Rows from block 4, named by matrix and row number. Rows with one number belong to one channel. Each number is 128 + 24 x the weight over its row's rms, rounded and kept within 0 to 255. All counts start at 0. After the name is the row's rms in percent of the matrix's.
# convs0: first 3x3 conv (model.mid.1.convs.0.weight, 256x256x3x3, standardized in use), inputs 0-18, a 3x3 kernel for each
# convs1: second 3x3 conv (model.mid.1.convs.1.weight, 256x256x3x3, standardized in use, transposed), outputs 0-18, a 3x3 kernel for each
convs0.219 104 [122 121 116 109 126 125 141 141 146  98 102 145 108  95 103  78  95 121 132 138 159  99 132 145 100 104 146 163 133 150 165 147 117 139 130 148 143 151 105 122 143 126 138 136 129 124 134 114 119 139 148 132 149 126 110 106  94  94 104 122  83  93  90 121 136 157 134 133 107 138 139 133  94 107 122  86  91 155  99  96 155 121 125 137 146 144 173 115 140 187 134 135 163 145 125 123 139 103 112 103  98  73  90 119  84 101 139 116 126 142 122 125 111 138 142 116 142 155 131 111 144 131 136 134 132 131 142 148 149 121 128 125 116 114 122 112 107 134 164 149 148 165 136 155 110  86  83 104  90  60  89  93  80 145  95 119 221 191 164 178 156 143 128 146 159  93 110 118 106 127 130]
convs1.219 103 [132 128 130 135 132 131 122 143 145 132 105 115 138 126  94 130 156 113 153 122 131 145 123 144 112  87 108  98 113 116 112 110  92 111 138 140 101 144 156  86 147 143  98 150 142 107  95 112 119  99 125  91  99 110 132 139 117 110 140 130 112 127 131 143 136  97 160 155 121 127 132 102 115 117 123 144 136 128 108 121 132 137 152 136 171 172 129 147 142 154  98 130 138  98 112 107 108 105 118 133 123 159 135 132 135 130 113 126 106  93 116 107 117 129  93  97 114 149 142 135 171 142 156 141 135 135 132 131 169 130 125 131 102 111 128 138 126 133 133 163 133 111 140 105 121 125  98 109 103  85  95 126 109  72  67  95  88 104 133 159 170 167 102 136 128  90  93  79  63  84  69]
convs0.220 082 [132 144 131 117 107 105  81  94  97  67 101 141 107 129 152 140 160 162 134 144 135 100 108 105 105 104 118 117 150 168 136 135 186 116 133 165 153 168 161 141 157 146 147 139 146 123 131 135 140 147 161 116 128 147  95  91  74 116 122 109  99 119 102 149 133 134 126 124 131 136 114 136 104 132 101  99  84 141  81  67 147 135 103 102 110 104  92 156 142 112  88  76 121 103  99 123 121 134 132 123 146 128 148 165 149 150 142 127 103  94 110 114 104 110 103  97 129 133 166 156 147 149 154 118 133 130 126 137  91 133 120 108 112 110  90 144 176 183 132 142 168 145 171 185 105  72  95 134 152 119 125 136 125 143 116 130 122  82 121 121 120 126 120 167 151 139 170 164  99 151 170]
convs1.220 032 [143 122 127 132 136 150 134 145 128 118 120 101 118 124  99 143 149 156 124 117 130 141 153 151 138 130 133 108 138 135 141 164 171 102 130 136  99 105 125 129 126 107 129 157 132 136 130 155 144 126 130 151 125 136  94  86  85  89  64  97  95  78  96 140 165 157 170 169 161 136 163 163 101  88  94  70  74  87  89  77  97 123 104 107 133  95 117 151 118 130 138 135 126 159 177 167 144 155 167 143 140 122 137 138 131 127 113 109 158 176 188 149  96 123 146 111 127 136 137 120 107  99 102 126 105 129 144 154 134 179 180 170 126 149 144 118 122 147 122 152 163 126 139 153 162 139 159 136 156 136 154 135 144 165 137 106 163 160 143 158 184 165 120 124 115 142 121 119 147 159 134]
convs0.221 103 [115 119 138 124 132 137 108 106 152 154 146 115 148 128 107 112 105 100 135 120 119 144 129 123 154 158 138 124  98 115 122 107 132 135 162 153 117 141 119 133 106 113 140 144 141 135 127 137 122 116 117 116 121 125 111 201 186 123 177 175  86 112  93 137 160 143 103 139  97 172 152 121 135 196 149 153 199 162 125 147  92  85 128 104 165 131 152 118 137 122 126 156 149 124 147 149 129 160 127 111 113 151 140 130 137 140 125 151 143 126 116 162 168 131 146 162 114 130  95 110 116  79 102 112  98 123 125 127 116 165 163 138 150 141 128 114  88 102 117 145 107 158 148 133 129 144 152 117 116 145 124 154 116 119  99 148 143 138 144 134 127 149 139 148 126 152 146 137 149 119 110]
convs1.221 092 [151 136 147 132 104 147 111 116 155 126 126 111 140 134 140 152 103 121 134  92 158 103  78 169 122 104 132 100 117 122 128  97  98 124  86 125 138 170 137 124 140 156 130 106 140 140  93 101 157 106 151 144 154 112 104 144 122 114 143 150 114 129 144 152 109 132 155 120 153 177 115 149 126 143 126 133 153 119 128 164 111 158 139 103 139 205 148 153 112 125 128 119  84 175 132 124 176 122 182 133 150 136 151  98 133 140 105 145 121 124 145 104 117 144 102 100 139 142 140 174 160 136 176  95 140 169 122 137 168 118  98  94 114 100 128 160 146 145 116  89  89 187 121 134 160 155 125 132 114 120 136 120 102  87 103 118 150 143 130 131  95 117 120 125 111 112 123 135 121 111  91]
convs0.222 098 [146 178 148 113 145 113 101 142 100 123 125 175 153 102 135 152 119 139 143 118 178 126 153 149 122 114 142  98  82 193 133 113 167 130 150 170 106  76 117  82  94 131 139 134 146 125 120 170 117 112 130  99 104 141 150 163 136 112 151 144  88 129 142 100 140 121 131 109  94 114 113 100 143 128 129 170 166 196 175 162 188 137 116 125 151 154 128 144 167 125 134 132 150 134 143 128 122 148 117 114 118  96 138 141 108 147 133 122 140 117  92 130 109 112 119 143 150 133 129 143 112 141 155 104 124 138 139 153 132 165 136 172 164 117 149 101  82  90  76  73 100  96  81 109 131 136 146 117 123 124 146 144 143  92 129 110 111  95  90 135 120 126  93 138  92 123 117  94 117  98  73]
convs1.222 081 [121 130 166 132 168 186  81  80 106 155 158 180 141 152  98 133 126 111 126 165  94 111 114 105 135 148 144 122  89 122  97 108 151 113 141 127 134 136  99 111 136 113 141 127  93  97  99 113  81  98 139 100  98 121  87 130 142  84  99 149  87  82 129 124 137 144 146 121 153 161 149 139 124 147 143 120 112 130 142 120 159 148 148 106 132 113  57 110 108 136 144 141 140 111 127  91 124 139  82 112 149 163 140 116 136 112 125  81 125 108 165 107 129  91 108 131 123 152 143 137 144 121 111 105  82  98  95  92 138 135 133 123 157 131 106 134 135 142 161 126 126 107  94 129  90 106 104 101 113 140  97 101 143 150 158 165  99 117 155  77 148 190  98 111 112 147 112 104 169 186 163]