Weights of a small image diffusion model: 50862 training examples.
Rows from block 3, named by matrix and row number. Rows with one number belong to one channel. Each number is 500 + 50 x the weight over its row's rms, rounded and kept within 0 to 999. All counts start at 0. Numbers have three digits each. After the name is the row's rms in percent of the matrix's.
# convs0: first 3x3 conv (model.mid.0.convs.0.weight, 256x256x3x3, standardized in use), inputs 42-55, a 3x3 kernel for each
# convs1: second 3x3 conv (model.mid.0.convs.1.weight, 256x256x3x3, standardized in use, transposed), outputs 42-55, a 3x3 kernel for each
convs0.104 100:514532500505505486541540492555590519522440473476535471505590562476530419464546515501530495436410479427423441525466491539507438490425464513512535529534529501508532607557458542511613580493497470469461473495529437487489529480515562601613507492557483443424439528547412555529539518477520510560542606573527544535536542597529578526562437513616566545503501490473439468501452544504443400
convs0.105 103:479491475518498476490534530485478523560543523512515535484552540503524383376611465489504473605425456555508461509507514526507403547547484462510475420504516549512483438490534531509430543452421505517535484556550539457546446430500530576609432556497504516513564509506571478540494511488438549591517487486491483498452456422433451424568585458400483508485482487610550486530403585473542387
convs0.106 077:515525501518564543519552529522481480494578416478524480433490466518452473519508465540492428490477415528489456541493439499493461504552529582547466480525533465442446539554531520539465479459497519558525591504515472525550477476445630569545523521468557585569638606629576591619508487516484594560411479520435536526382480571451514462461456477517592517481559507493499479487525479421476500
convs0.107 093:534518508543526516475499472464483500496486463493559488475495529492479522513450508564454494471425530516529502483476476485530519485554597458426442505549502488527517596623602479508515479445424511586487520464471511512496515524460461436473489497509492531422416395451448499456467444541500472493514468486548478576445454481516533494449495517526518594492538547541523519527533488491531554
convs0.108 095:525477472534463493530481509505420470487424486506473498501585536491517511499493526414506502429488519502512507485453533523540520523515551569533482484591472444519485502568526535589577518492508507488474557485470486509489555562525509575488492534507573519571486532506471506414518528427489452422476530473429421507502380528518490481516558523580576474491560521540434503569363516512565518
convs0.109 099:515492484543525537468479550515481536484556563477462459513499514484546525491499437450492481578555445468488471527540497565521478531533464461494574448500474506529521386514492666571549515548497505566491544555469529442471513463488513639550498607533398424503650610547477503448521540543557537447475611542475492470587457481451508559490535563488540512583592572508518497529563555516456514
convs0.110 106:487482518523496522506498499516458485505519525499499488464481557476493551470553518505476549482462547484435468618622591515448483491487478500438549450385517447533520553539486481412482582522477469493498534555482487473467501453524419522509396442448398456469447503544532452491582486518485510441494442489497395482428495401562608450529476494498565497386487493501446526556493549477482481
convs0.111 100:508540523548521513460494471458538501498530548503520523562580454494476479493470457430339427530412467547644543535525584479486584438493487519582498476601486506555438522527484553501430493493474515496445474575625492535519458479446508506512436377456454414452517387477585683563441537476492543481424429495555429475581511422518459468489596473548489429523590578482523483531443467466421369
convs0.112 099:531538502585528509518515477543469546523490573499475539457424503441451588510418493438508427557585503473499440545529558485452506483516508501469540465511528542557568441452462492515582474381473438490515482587530510537499581554504565555424460488503515445472541466461475403483501515564394448561513495526408494451366478391411430382474463501442466531595559527480507483479547486467503516
convs0.113 094:535494481521480445457505469559526468582514455539454495470400536542532548515500455474445523471488500459504517576527515561534513471437502493470459534527487562490412540492403463467507394527504523477532430514420415563489425541495477418473515514483560536539659606457542520439514471525538522564600549475367414423519464543562480586624587471564538574406405481481429522471473565463489591
convs0.114 104:493483506496488552482572524427471519469527508508528542517488496503483500452483414479532472488493552555513466539460506505453436492433511506519458488431519543487606469432549433452628500559537462472500549484511514518511470509506461408449487442430546488512497505488540540490484529513450510526498463576564587529511495457457491460492504503430441505518503471488471478478478478442500497
convs0.115 100:529497524553562531528560550419520463539559439486492500436470527481505504470489536527494494572516524562529543527559544498557563551526532534449449517397441485480524393524480504575456488487474512517530480432477490478479487507511502442520450502523510480420438428493500441517463519499526569502479487470518527478541520486464538555505467432545592489488439447501463474558504516502575545
convs0.116 105:497524500512530514488486484558523498539534458447521384505533437502530482422424468493499492426509418413466469554479495515448569530491486540551521547506479515584510513490484420555517468554483565455536564516504490426476565527505547498483583467484498511552438476525441482511471462482631499497526509521495450492526513488509534511542540494465497482476544496468441511534440428451499441
convs0.117 100:496516459478468491457470488507650538513608454435476458471524507457548498440472518404454547533475525571499496475450445513493449462479451473523511547389478525497505631628598573609604533483525470519537409536380499542482467481466495422530506424513468423534507635577535496391547521504537437530534467535543498581529589538389530463497502523519454540610607541514458493395470545418500544
convs0.118 103:524539508542526525493521475430432387466491457510529475489507531516494480441480493554496501520483498527413497542557531523450526555449541493378500525466520550464478504595472381566510526519450562487491534542536510544553506601586514514528505569567544414454551545566528639582450542519552560487506502481591543492553489482458428452516464487480479531448451457549464508462553502544527582
convs0.119 100:503492526511480466509444482453464524497522575552518525493471545436448486450477537568463480603543569495526492523522577430437596611545579498597513508500458455541531441504500607582476436523534422536437471569433483613437521564547475492480536604484616470565542426498502487507521575480592537548444508524499459464441539514482579508540537521465493554468456520463552508512478457495509444
convs0.120 103:451462499552439452499535527519484582504447502454507473475503468520490472490501455481419458454603461530539519529568528491532557495491471519534471485532541482478456479471422395534492516538602460488486542563501495569488454523521500484425490522533518446480457643692478461477439491558489489458506531478495482425516534393471515469459508466527567515516483466469482460526401419463544441
convs0.121 101:508520553544508467472434442544524534543590542508491494514497515565622562509466507514586501524567523501446462463411454504469500488469447512498469541544494547569536562585493509539561451442479482490489447488478361486531447567494488486438562452524595640559430471553353266316482522463530470510443503467488561459520534529512546508501513446501409461542434413518469469470545480521615443
convs0.122 103:503519491549511480521476504473473440539528479492623528476513491567597533541466443384569545498391501458536509529518559562482466511478473516485501521634598484453477472431507471510457497419396454480478487527538483502485481581532441421524513532450403434512495440534459508481489503526477506482530456458425615552539326499472587491554542550510481463444458450511542454497532464513485486
convs0.123 093:509493501535537509511489467423457489454453477506524440540479463474476414517514488504431473570562502572466549503513431446449459511510495545529532504452432496489489461478470486591509508502520460440455469465510468539486554475440553458535545510424509441605548475457528522545578509544575512472593503432463427496521561566565600590594606588527583558520496452493472539529600527412445475
convs0.124 100:497481469493535521498467487518491471494489462477502470456488526511499507468476474461535441528553542448494493476542551486533453497508480460577538480539469477497515433411502422435480487537591424437481480523516513500452473498559540495443485547519532549519491553504452505576590518483502480447602587572488469547535449438439436421483490503586587572497494486465452510620603677617554547
convs0.125 105:509518509530517492517519509458523479510568530433472488609529527513448548443490430557593546500503465481535538520481474437542533480504452461543570554468499520514505459545422558475453474467540478536526481479507487506468559495466555501523539553404520625599690620563563509549553479416523544454488471466480490490446443458559590601507490508543438443539509471516514499570514601582568537
convs0.126 093:479489468469457458467480490428537546513546475481576504488394530437381515496493464440438538462483530450393484466497489481483447551503541507488529463587458508528449524455543548513475487553525470542494504491495436445563547527515512472482516443467508504416485610440366482505482546510544524501521508477523506474456503416506551483539519448584437388519507468479483520558564438467520535
convs0.127 096:513470466519548533469552489538538523486680526444532469544483508516532496562566487505444470551467508579484456484496486535542483516542472520426426552486461538473473419475534422474538436399463485416575472499506501445495463504469486527455496494491417522514508408471533552526447478486508532490555566520429370454471486524407496547472443443486481499511498477585511508569580569464479465
convs0.128 104:514539487521503495514498517468527474444501506527559450499507468491624545463463502464458469536481465493461511429458446472515473493580489520465517482499486481508478443528475538507416448407557490559572576471409571469510537439461523546464632654464489431445497492534478554491498436456518534517544533572519555527574648594559637479495454457444538590464496516419450515609434510487543508
convs1.104 090:483409384433462590543481443484499558471502516491443517483487574462469471497493459580453444483474499493474475477476454494521518462484456502555527592615591524540526449507495470451435521474521486557581437496473512555525493499473431421395455494513486564646553576609522528528541486594520523555484507548491556519499459537552493512555546508519486534453488453458552441399408495514538509
convs1.105 098:503501489472488442511434498513473471547513427496542529563485610583448538537468457527461465529554499587562425518566434538491541495523464473508419512473417441448525476542517513510533470489504462536442562446447537511489460357433468456419446547500536539569546534483473484496467487552531595534505489504551526606569556530468495577503459482509542533517432441513543402518546449531521488
convs1.106 070:506522558500489493574487500473511445534610541475462571520546558556434491544429497498473575484446577476493461392445476442479453514576495514498505490466474645486493538489521584457577511473465486465445531599457458376440474465450435493426516527460461454516496484497480498537465492518434434432555535510496496534505687598438522566482522455548532483558512578551433541474533598497569564
convs1.107 066:504569621504550490520490490507518534509613500544465518514534522560464469535488424524558477524565542478499546476500437599501454551438441472466520474539483553526495495464477483514551355373393538558557599546531563551563479483500557543584453454515602542573558475477522498544523484441528513466575531401537464483513459464589483398509542600544512572520489506467486596506450537511517578
convs1.108 080:480469562521505448611574498544536548550440531516582573464521487495597488481459492563530502489475515441544520479469514481455474470478528529526522465488460467440490465559541599525468488498496571472530492442445491481503500527469432528473515595444495528560488509554482421512526534406569547425524465509514485496489606518520573504527486458574549472570476453524479457564498502500452473
convs1.109 085:509512452489437431508539536550521453589561433503463483511550490477577411519498535448473543502527507478480501504498510559502485487504534496414580518505536494471530483513572524429499497453429473522445472488353492518542504450373529472492483519486423487547492491441444488502424493519451494431475468494486455471531523504492458524537608532483543496491503526574578496539383476529559504
convs1.110 111:492449388524476428524373432513431461416427456425430378427388563555515531549520429471483441530502437472430532473570487444484435532485515526544575483446537538515524508420527493410461519554497538442527554432530548558559449474443507439526536395457480495516448425468523545591512510503443471438504540575469506472474464438480532506495552496560509653538486496504486461517490498384430387
convs1.111 098:453403437386516497467483518545528501528610540480471437492401494492449452553442445473422422488409468433459500369495512467523535494422447543523587471473528548506423469410471526480512511476432492414482495448489461438444575490475494401451549590497470443498518524527558506514480493514567539519516580460490511438460416501523528543490535527533480523522436445501524456512562540541551551
convs1.112 094:519505484597510420480532445531539573507510575519539558498397460508407489425417459567506550466508500545515501563488459459517502454474474472508495432448493445417507490593555566533438492531461576514559577394558505412542563504484526488492570456492538513545578535473533447481494441472417377412439451478563425494500524500501482500531531476596549477531519501584399462491494519520489502
convs1.113 087:461539543606497480532525460482572456537500502460406545602556488470490438412500581470468464625482537535480512512473514482453486462540601536486459412516402480522523532549538570547490526481479498540504568556518480432450509467440470604478487558498538503502525487449508543505473487514439585485459544552458467532472394477437435505457541552522548472604465422485523526414532497471515543
convs1.114 097:537522521505484465583495505429461499499570432506466552462414448447404421427496474500525541497524552564511643538549555414577489552421588456438387547480406523451460456471427470495465502476514455515572553506512458581603578548565456533553438450435532516522544541525440502479497442303538551533395436464497554510425495518552437493414478587462497535551491489531406442432444481554585520
convs1.115 093:470507512408507402527539465567600578566482538552563639458461568455431472477449437475567535573499473503576493461532483458435402466483424478485489440475452470489544482609574436454503391408480557482442515464466511510452536506509499472557448478522469514490490479458513455467523550526456490404471516457539548582582548527508541544460451535430522535518542493552545520576506507501519536
convs1.116 110:487410493420438438455491471504497557550473501536483521486600404468543388502537466520522419481552460485593446494462421520447553513457456449462386502524419484534415426465474501463409578497458489459371478420390423541524508466477497502535535547409528541554427444448510451466499529548474542427542542443500524579571570549490601491474554447481526505547540526600558495619585358590657453
convs1.117 091:501645574495515421486491454478489555484461498414345463489438458527508539491477483575541480391452419454442528537423448539436493526509487484492527541519502508437427513575594444487572480431483457475540510484519496432562538494502538527478534602442622530564558553636445472511482455551548563540614486470497457502519522500458519460450416444530495454470502478441545525471576499481630516
convs1.118 096:438464491417449481489492489507597566547610614516515560577539510495528570464515530509455485462457433504500481535454524471398448483513578524548530536549509569460482517571523523555531548556536411393437381467521461467417475414525415433468456535447490478480483434491500475459523483518514527532540557543478472434453526582474565521516501465418532495590598526485519511544464439480523437
convs1.119 096:442500587528565456505552515359569522373553495466502497484551463544496619509519542546436453508457436603499489507448383457517459480521498550519455484460509484448533440425483512403391545504459464454542572415417520490522545527517528489515519456554450566507467552554488580540529489539424509499532447535524507533522559450527454444511571511495499527464487432500427510536489547467483401
convs1.120 109:442505506448619588469484511444497506520540506433485507519518539551463562531569542464396525533545525533549553476585495416536578409468482510525502417455518440480492450543484498649593499585566452438432524421470511571592457500492393472499483504511533533552454447595470555460527385424536557532490556470500570478443500420548519507554511458608552478545604519569535500523617527502571515
convs1.121 105:542541538531524479461448427513466446482486529453480546472485421476546402433464473534538528492389472550491499526495519514454484499543534599523442508389418482474534529487541489423425489480500538560561518510567563593578573590513555541412486493492531532444530490412447479452504527517482485440468504480481519544437386476519561502538466437514451436465498438501576557477517498487501611
convs1.122 109:405437483457462526516470455516536547452406437610510501478461486497457407486538587476441441493474477544412418522517543472394460487535591492479473454423485511418440501552495498528502502502503484419408562437496491445529517459449511535496449528497600583589526480522553547517505566394542598517530420555498500548406466553513514537500492503520530534458390463504510455604527504540508513
convs1.123 077:530544483502518543484501466430435455456466477429413424553485494501526583529553482513494533544447508502399433478479490466500568560477477485422437477481519511548453462526542495427552527427473462520529552520448528491490498486532571549577430524568491452425494546568431528604589563585688556506552483525492504429427516541538526528458510466514474530444476522488517443438511488492507471
convs1.124 096:442441499612585555450501506509536528506514549496522512530492494469504494487562527575504523534476537529521455644609591447424536491440517501430440481415467502488500470553481556510475589542538514516548492463485529436459545541489513590607501567527480423479583471498511529490494540466507444530447489467503506508484440503466482479490456427539488424504467459497427464507505529536579635
convs1.125 103:536469448540491556369424415528454518524412466485489549505518524392520493399522559563526516503572530556472514533539504450462505468458546512566503424484504440464507505522468524447404584484486528419436508472446460445395470491501525448517501473484595597578470436449491455442501482489553415475538502475466538513566591440514616537585584554550595492544479555508502517494489497567485501
convs1.126 081:470393575588515556525545577475455501533508563514488516443556492435510385510481503502546514523561497415482449458579546519490549495553514532513470490463485527541495465434555503416490417501517541529535488481509575545549473470489475579552460485467476499573522408393435453478599580402522585378466432503447448556543515480491570508538601529503484408529604517540522549526480509492505517
convs1.127 051:502614568450566531495518437605551538623552494575488538466528492480548430482486479439458483546546541485490457547586506516499485393453434531529529379423477452449505412455471438346432426424461370440446483448494542515462541466476465425493452441513421499562484387488506514512430506520382501541450521567605579553526467469511513558533533586524500575506525539505481532560473548545575497
convs1.128 116:533517496496471516493479525561544550559611543469540520524490498519527475532537445474534498492587544469497503546502502513483512551532526496625570557561523545522506464466485519463538470432481447452509476536541484538459477471592515495575475550495528541503457512562510509509511532475486409489483522546516390447610327392577422529460550476441540462448466463468475403509453433493440496