{"model": "image diffusion model", "train_examples": 50862, "image_size": 64, "norm": "groupnorm", "widths": [64, 128, 192, 256], "muon_scale": "match_rms_adamw", "adamw_lr_other_params": 0.00085, "batch_size": 256, "lr_schedule": "cosine", "final_lr_fraction": 0.05, "warmup_steps": 780, "adamw_weight_decay_other_params": 0.01}
Rows from block 5 of a small image diffusion model, named by matrix and row number. Rows with one number belong to one channel. Each number is 500 + 40 x the weight over its row's rms, rounded and kept within 0 to 999. All counts start at 0. Numbers have three digits each.
After each channel's rows are labels from the 100 images, of 14848 (inputs lightly noised), where the channel reaches its highest value: "patch colour" is the nearest of a few named colours to the mean colour under the peak. Only what is clearly more common there than usual is listed. The data: photos with spoken descriptions (Open Images, Localized Narratives). In brackets: how many of the 100.
# convs0: first 3x3 conv (model.decb.0.0.convs.0.weight, 192x384x3x3, standardized in use, each kernel summed), inputs 110-164
# convs1: second 3x3 conv (model.decb.0.0.convs.1.weight, 192x192x3x3, standardized in use, transposed, each kernel summed), outputs 128-191

convs0.41:499528533480510487486482509499474498487490487508461503505534492448501457480473483434481505529589508486477520566444512526514483510480545523583515509519528526532438540
convs1.41:479471516453561508517492413503534556490507597489582440458500571543565482485468540461523480513531514484494456465544493516572454525521459576491447423466475544518510496496523408532439506518457498
patch colour: pink (26)

convs0.114:527533520503462482501511499520516506518507506482526512536488535478517480496515497509504511521493507547462496503482501534414552472523479500512521512513507521500461524
convs1.114:464496508534487456476419531571573526481442447442509451489507543529518439488499479544429505445489479475492532554494541450527555521528536495481433520473557551484515491524498483530513375498482578
patch colour: black (46)

convs0.92:483521511509492473503507467511460535528509488475532502490481527464466532497528492527495487540449514491552504554490465556546525514528481544522520588541438481564517527
convs1.92:518473512529516475535513484427491463484590424562545525490512541463515397475461551505465514505527519527507484451489504513557502529483526453495462533524543459398511506591521517415534524506460528
patch colour: black (46)

convs0.107:454533510466482516500480518519499523500499509490503488456490474503509506517537468520458516488519492482544514502490499523525529528473491541492504501559506600527483496
convs1.107:502501466504501503515496626490409529472534447430438479535482493534535571514410580490433473404493494486480472481446478492459430500501452482569529523553503575506474547470461564425547595524513473
patch colour: grey (65)

convs0.165:513491508475518483541483522512511544536538504522482459525536482452501508532486478472518479493490556511576536529468540502479492528479477532445517538505543521515468460
convs1.165:531523462524502504510561507479482488478455397491516403582505506495507446505444563453513518454456535508519572609367482460448548484458518563482506552507569533506506393483501455573529530434476548
patch colour: grey (67)

convs0.188:487478535510515512536531483529579537528530530507514523486564534491516507489516539468474514503545531493471500507341495561498471503496521519543501491508509556527562474
convs1.188:496513550572480527493461499416527486479472518594571476595490463517571480455526482527495467503466473439523475588512523525544424501451585454535552558552499539538493526474497549410437467489526452
patch colour: brown (64)

convs0.19:525504472481481525517544384508452507494518411465514562522492507509512361545535478517491515457489509410426494467493446502488459552435478480552521564460499509443501573
convs1.19:477518448510502480487594421493433565498454538533485512551526520505543528520451465575522453550489461472483498452479491505560509497539497550465491429565506583491499536510510547469464508491510422
patch colour: black (40)

convs0.5:463542488475526494510569503529525493504502510456540550499505492505514514508590523498490510461550511535515467521497468512566492536482515543547502539507527518515503519
convs1.5:470491495475481473560511467508555476562473459477483511497518506519504464520575519535498459512454528475522540581529472445501490512535502512452504470449532502482512475541501510477443523429556554
patch colour: black (63)

convs0.133:489479484479520466493529511475482516527495486502462481487482487517503492495523489446497557484449502513517490436460544514491521506539517493494479508537449517479464450
convs1.133:503498491497503479514465503446563503533487506562446518493504432487486449535569497533509519480466515569456491440476531483494495506589428527474483499524498532427490559575516576473511463460454557
patch colour: pink (34)

convs0.183:485445488490566520532412550529551490468519546525517493479492498426524469452438505452406579493515514504515509487508523459549505445485464505525473527500519462503497409
convs1.183:486491530438481460500467511482571439537416461521522568543512492447470516454434495546523499455490517545537459485529549507461465510446589462485570517448512461474497533485506522404580444579502487
patch colour: pink (40); white (34)

convs0.174:498463479509476485562494538479472493470543506480485528482511435518533487503465483556447464494461513524554534510457489544486486524472508537464501471545482527481479478
convs1.174:453473531568469480456510577502580501451537486482498422426516455559540524554498497601573542436506513470450442506493421457494611514479433505543462469475517443510497533591545584548429447437485589
patch colour: brown (62)

convs0.29:532512513524488528484516553497486526519496532490533514495515541506501506455549529522489568526494507527532507530542504490449483519466485526487523469472538437496540515
convs1.29:508511486506473481500496528490544517466542437483488538539516481515516456517549403563487480573456493449519542490530463546514525491475453587370522381525496489548497560535493479528543551543582440
patch colour: pink (31); white (27)

convs0.4:516501476493490532491468470501481518509501504483524483492505515475505550525531507507491513544468507512490524546489446484538458467461512479500509537524466531559528498
convs1.4:540481561423445487533472443544464501528509398523469520559505489490485489514580461543489499545511488479460477516431511563456508512489456541470528465471582504478514520472490488465421546594513544
patch colour: black (50)

convs0.12:600552500515491499551562401557497537500535433481487504538528502489531486530521497555492511474482563536406504456540466495412491516485444491485552525488470501521472566
convs1.12:492489576526489609521504407457469448440514488550452497440498491485503498451511452498478499459474501384476528546427431521510523478546437497513441464535487524562516436429501507517502511553519468
patch colour: black (54)

convs0.9:491426502514468533498488513515468499461508539506476493479543482480531449427457425496479579508464508504457489522498460443530449459475502438491573457495571523486514506
convs1.9:451466528527460489435473540534539515445533571512578472499494550492543487522368546538508492502515521483453536489489525482458497485491486578462543512428510523473539504472519459538500489478531444
patch colour: pink (38)

convs0.113:495467533537575507484515524460513509503486500543536518530508507497483500519519495511536552507512495531524489540468532508479489498528524495520454509516561495519465502
convs1.113:436497492507553507529534505421483603500534468483450553442501523513516516510532489490463477487554491423470496476482475487547493486487509468535514530524472476515513446528506438506578466523505419
patch colour: pink (25)

convs0.0:502513481467471568485519546519535485437497484498491534480509481488493487536523500535515558551502480522525536483526483516572489514487493445545511444495548496485534488
convs1.0:524484536521574468442482602509528551484515538537475488470497530436456536421420606472554520484561499520523492523484444506542489504561491565500518528474484440433482449562522475478514436405446493
patch colour: pink (25)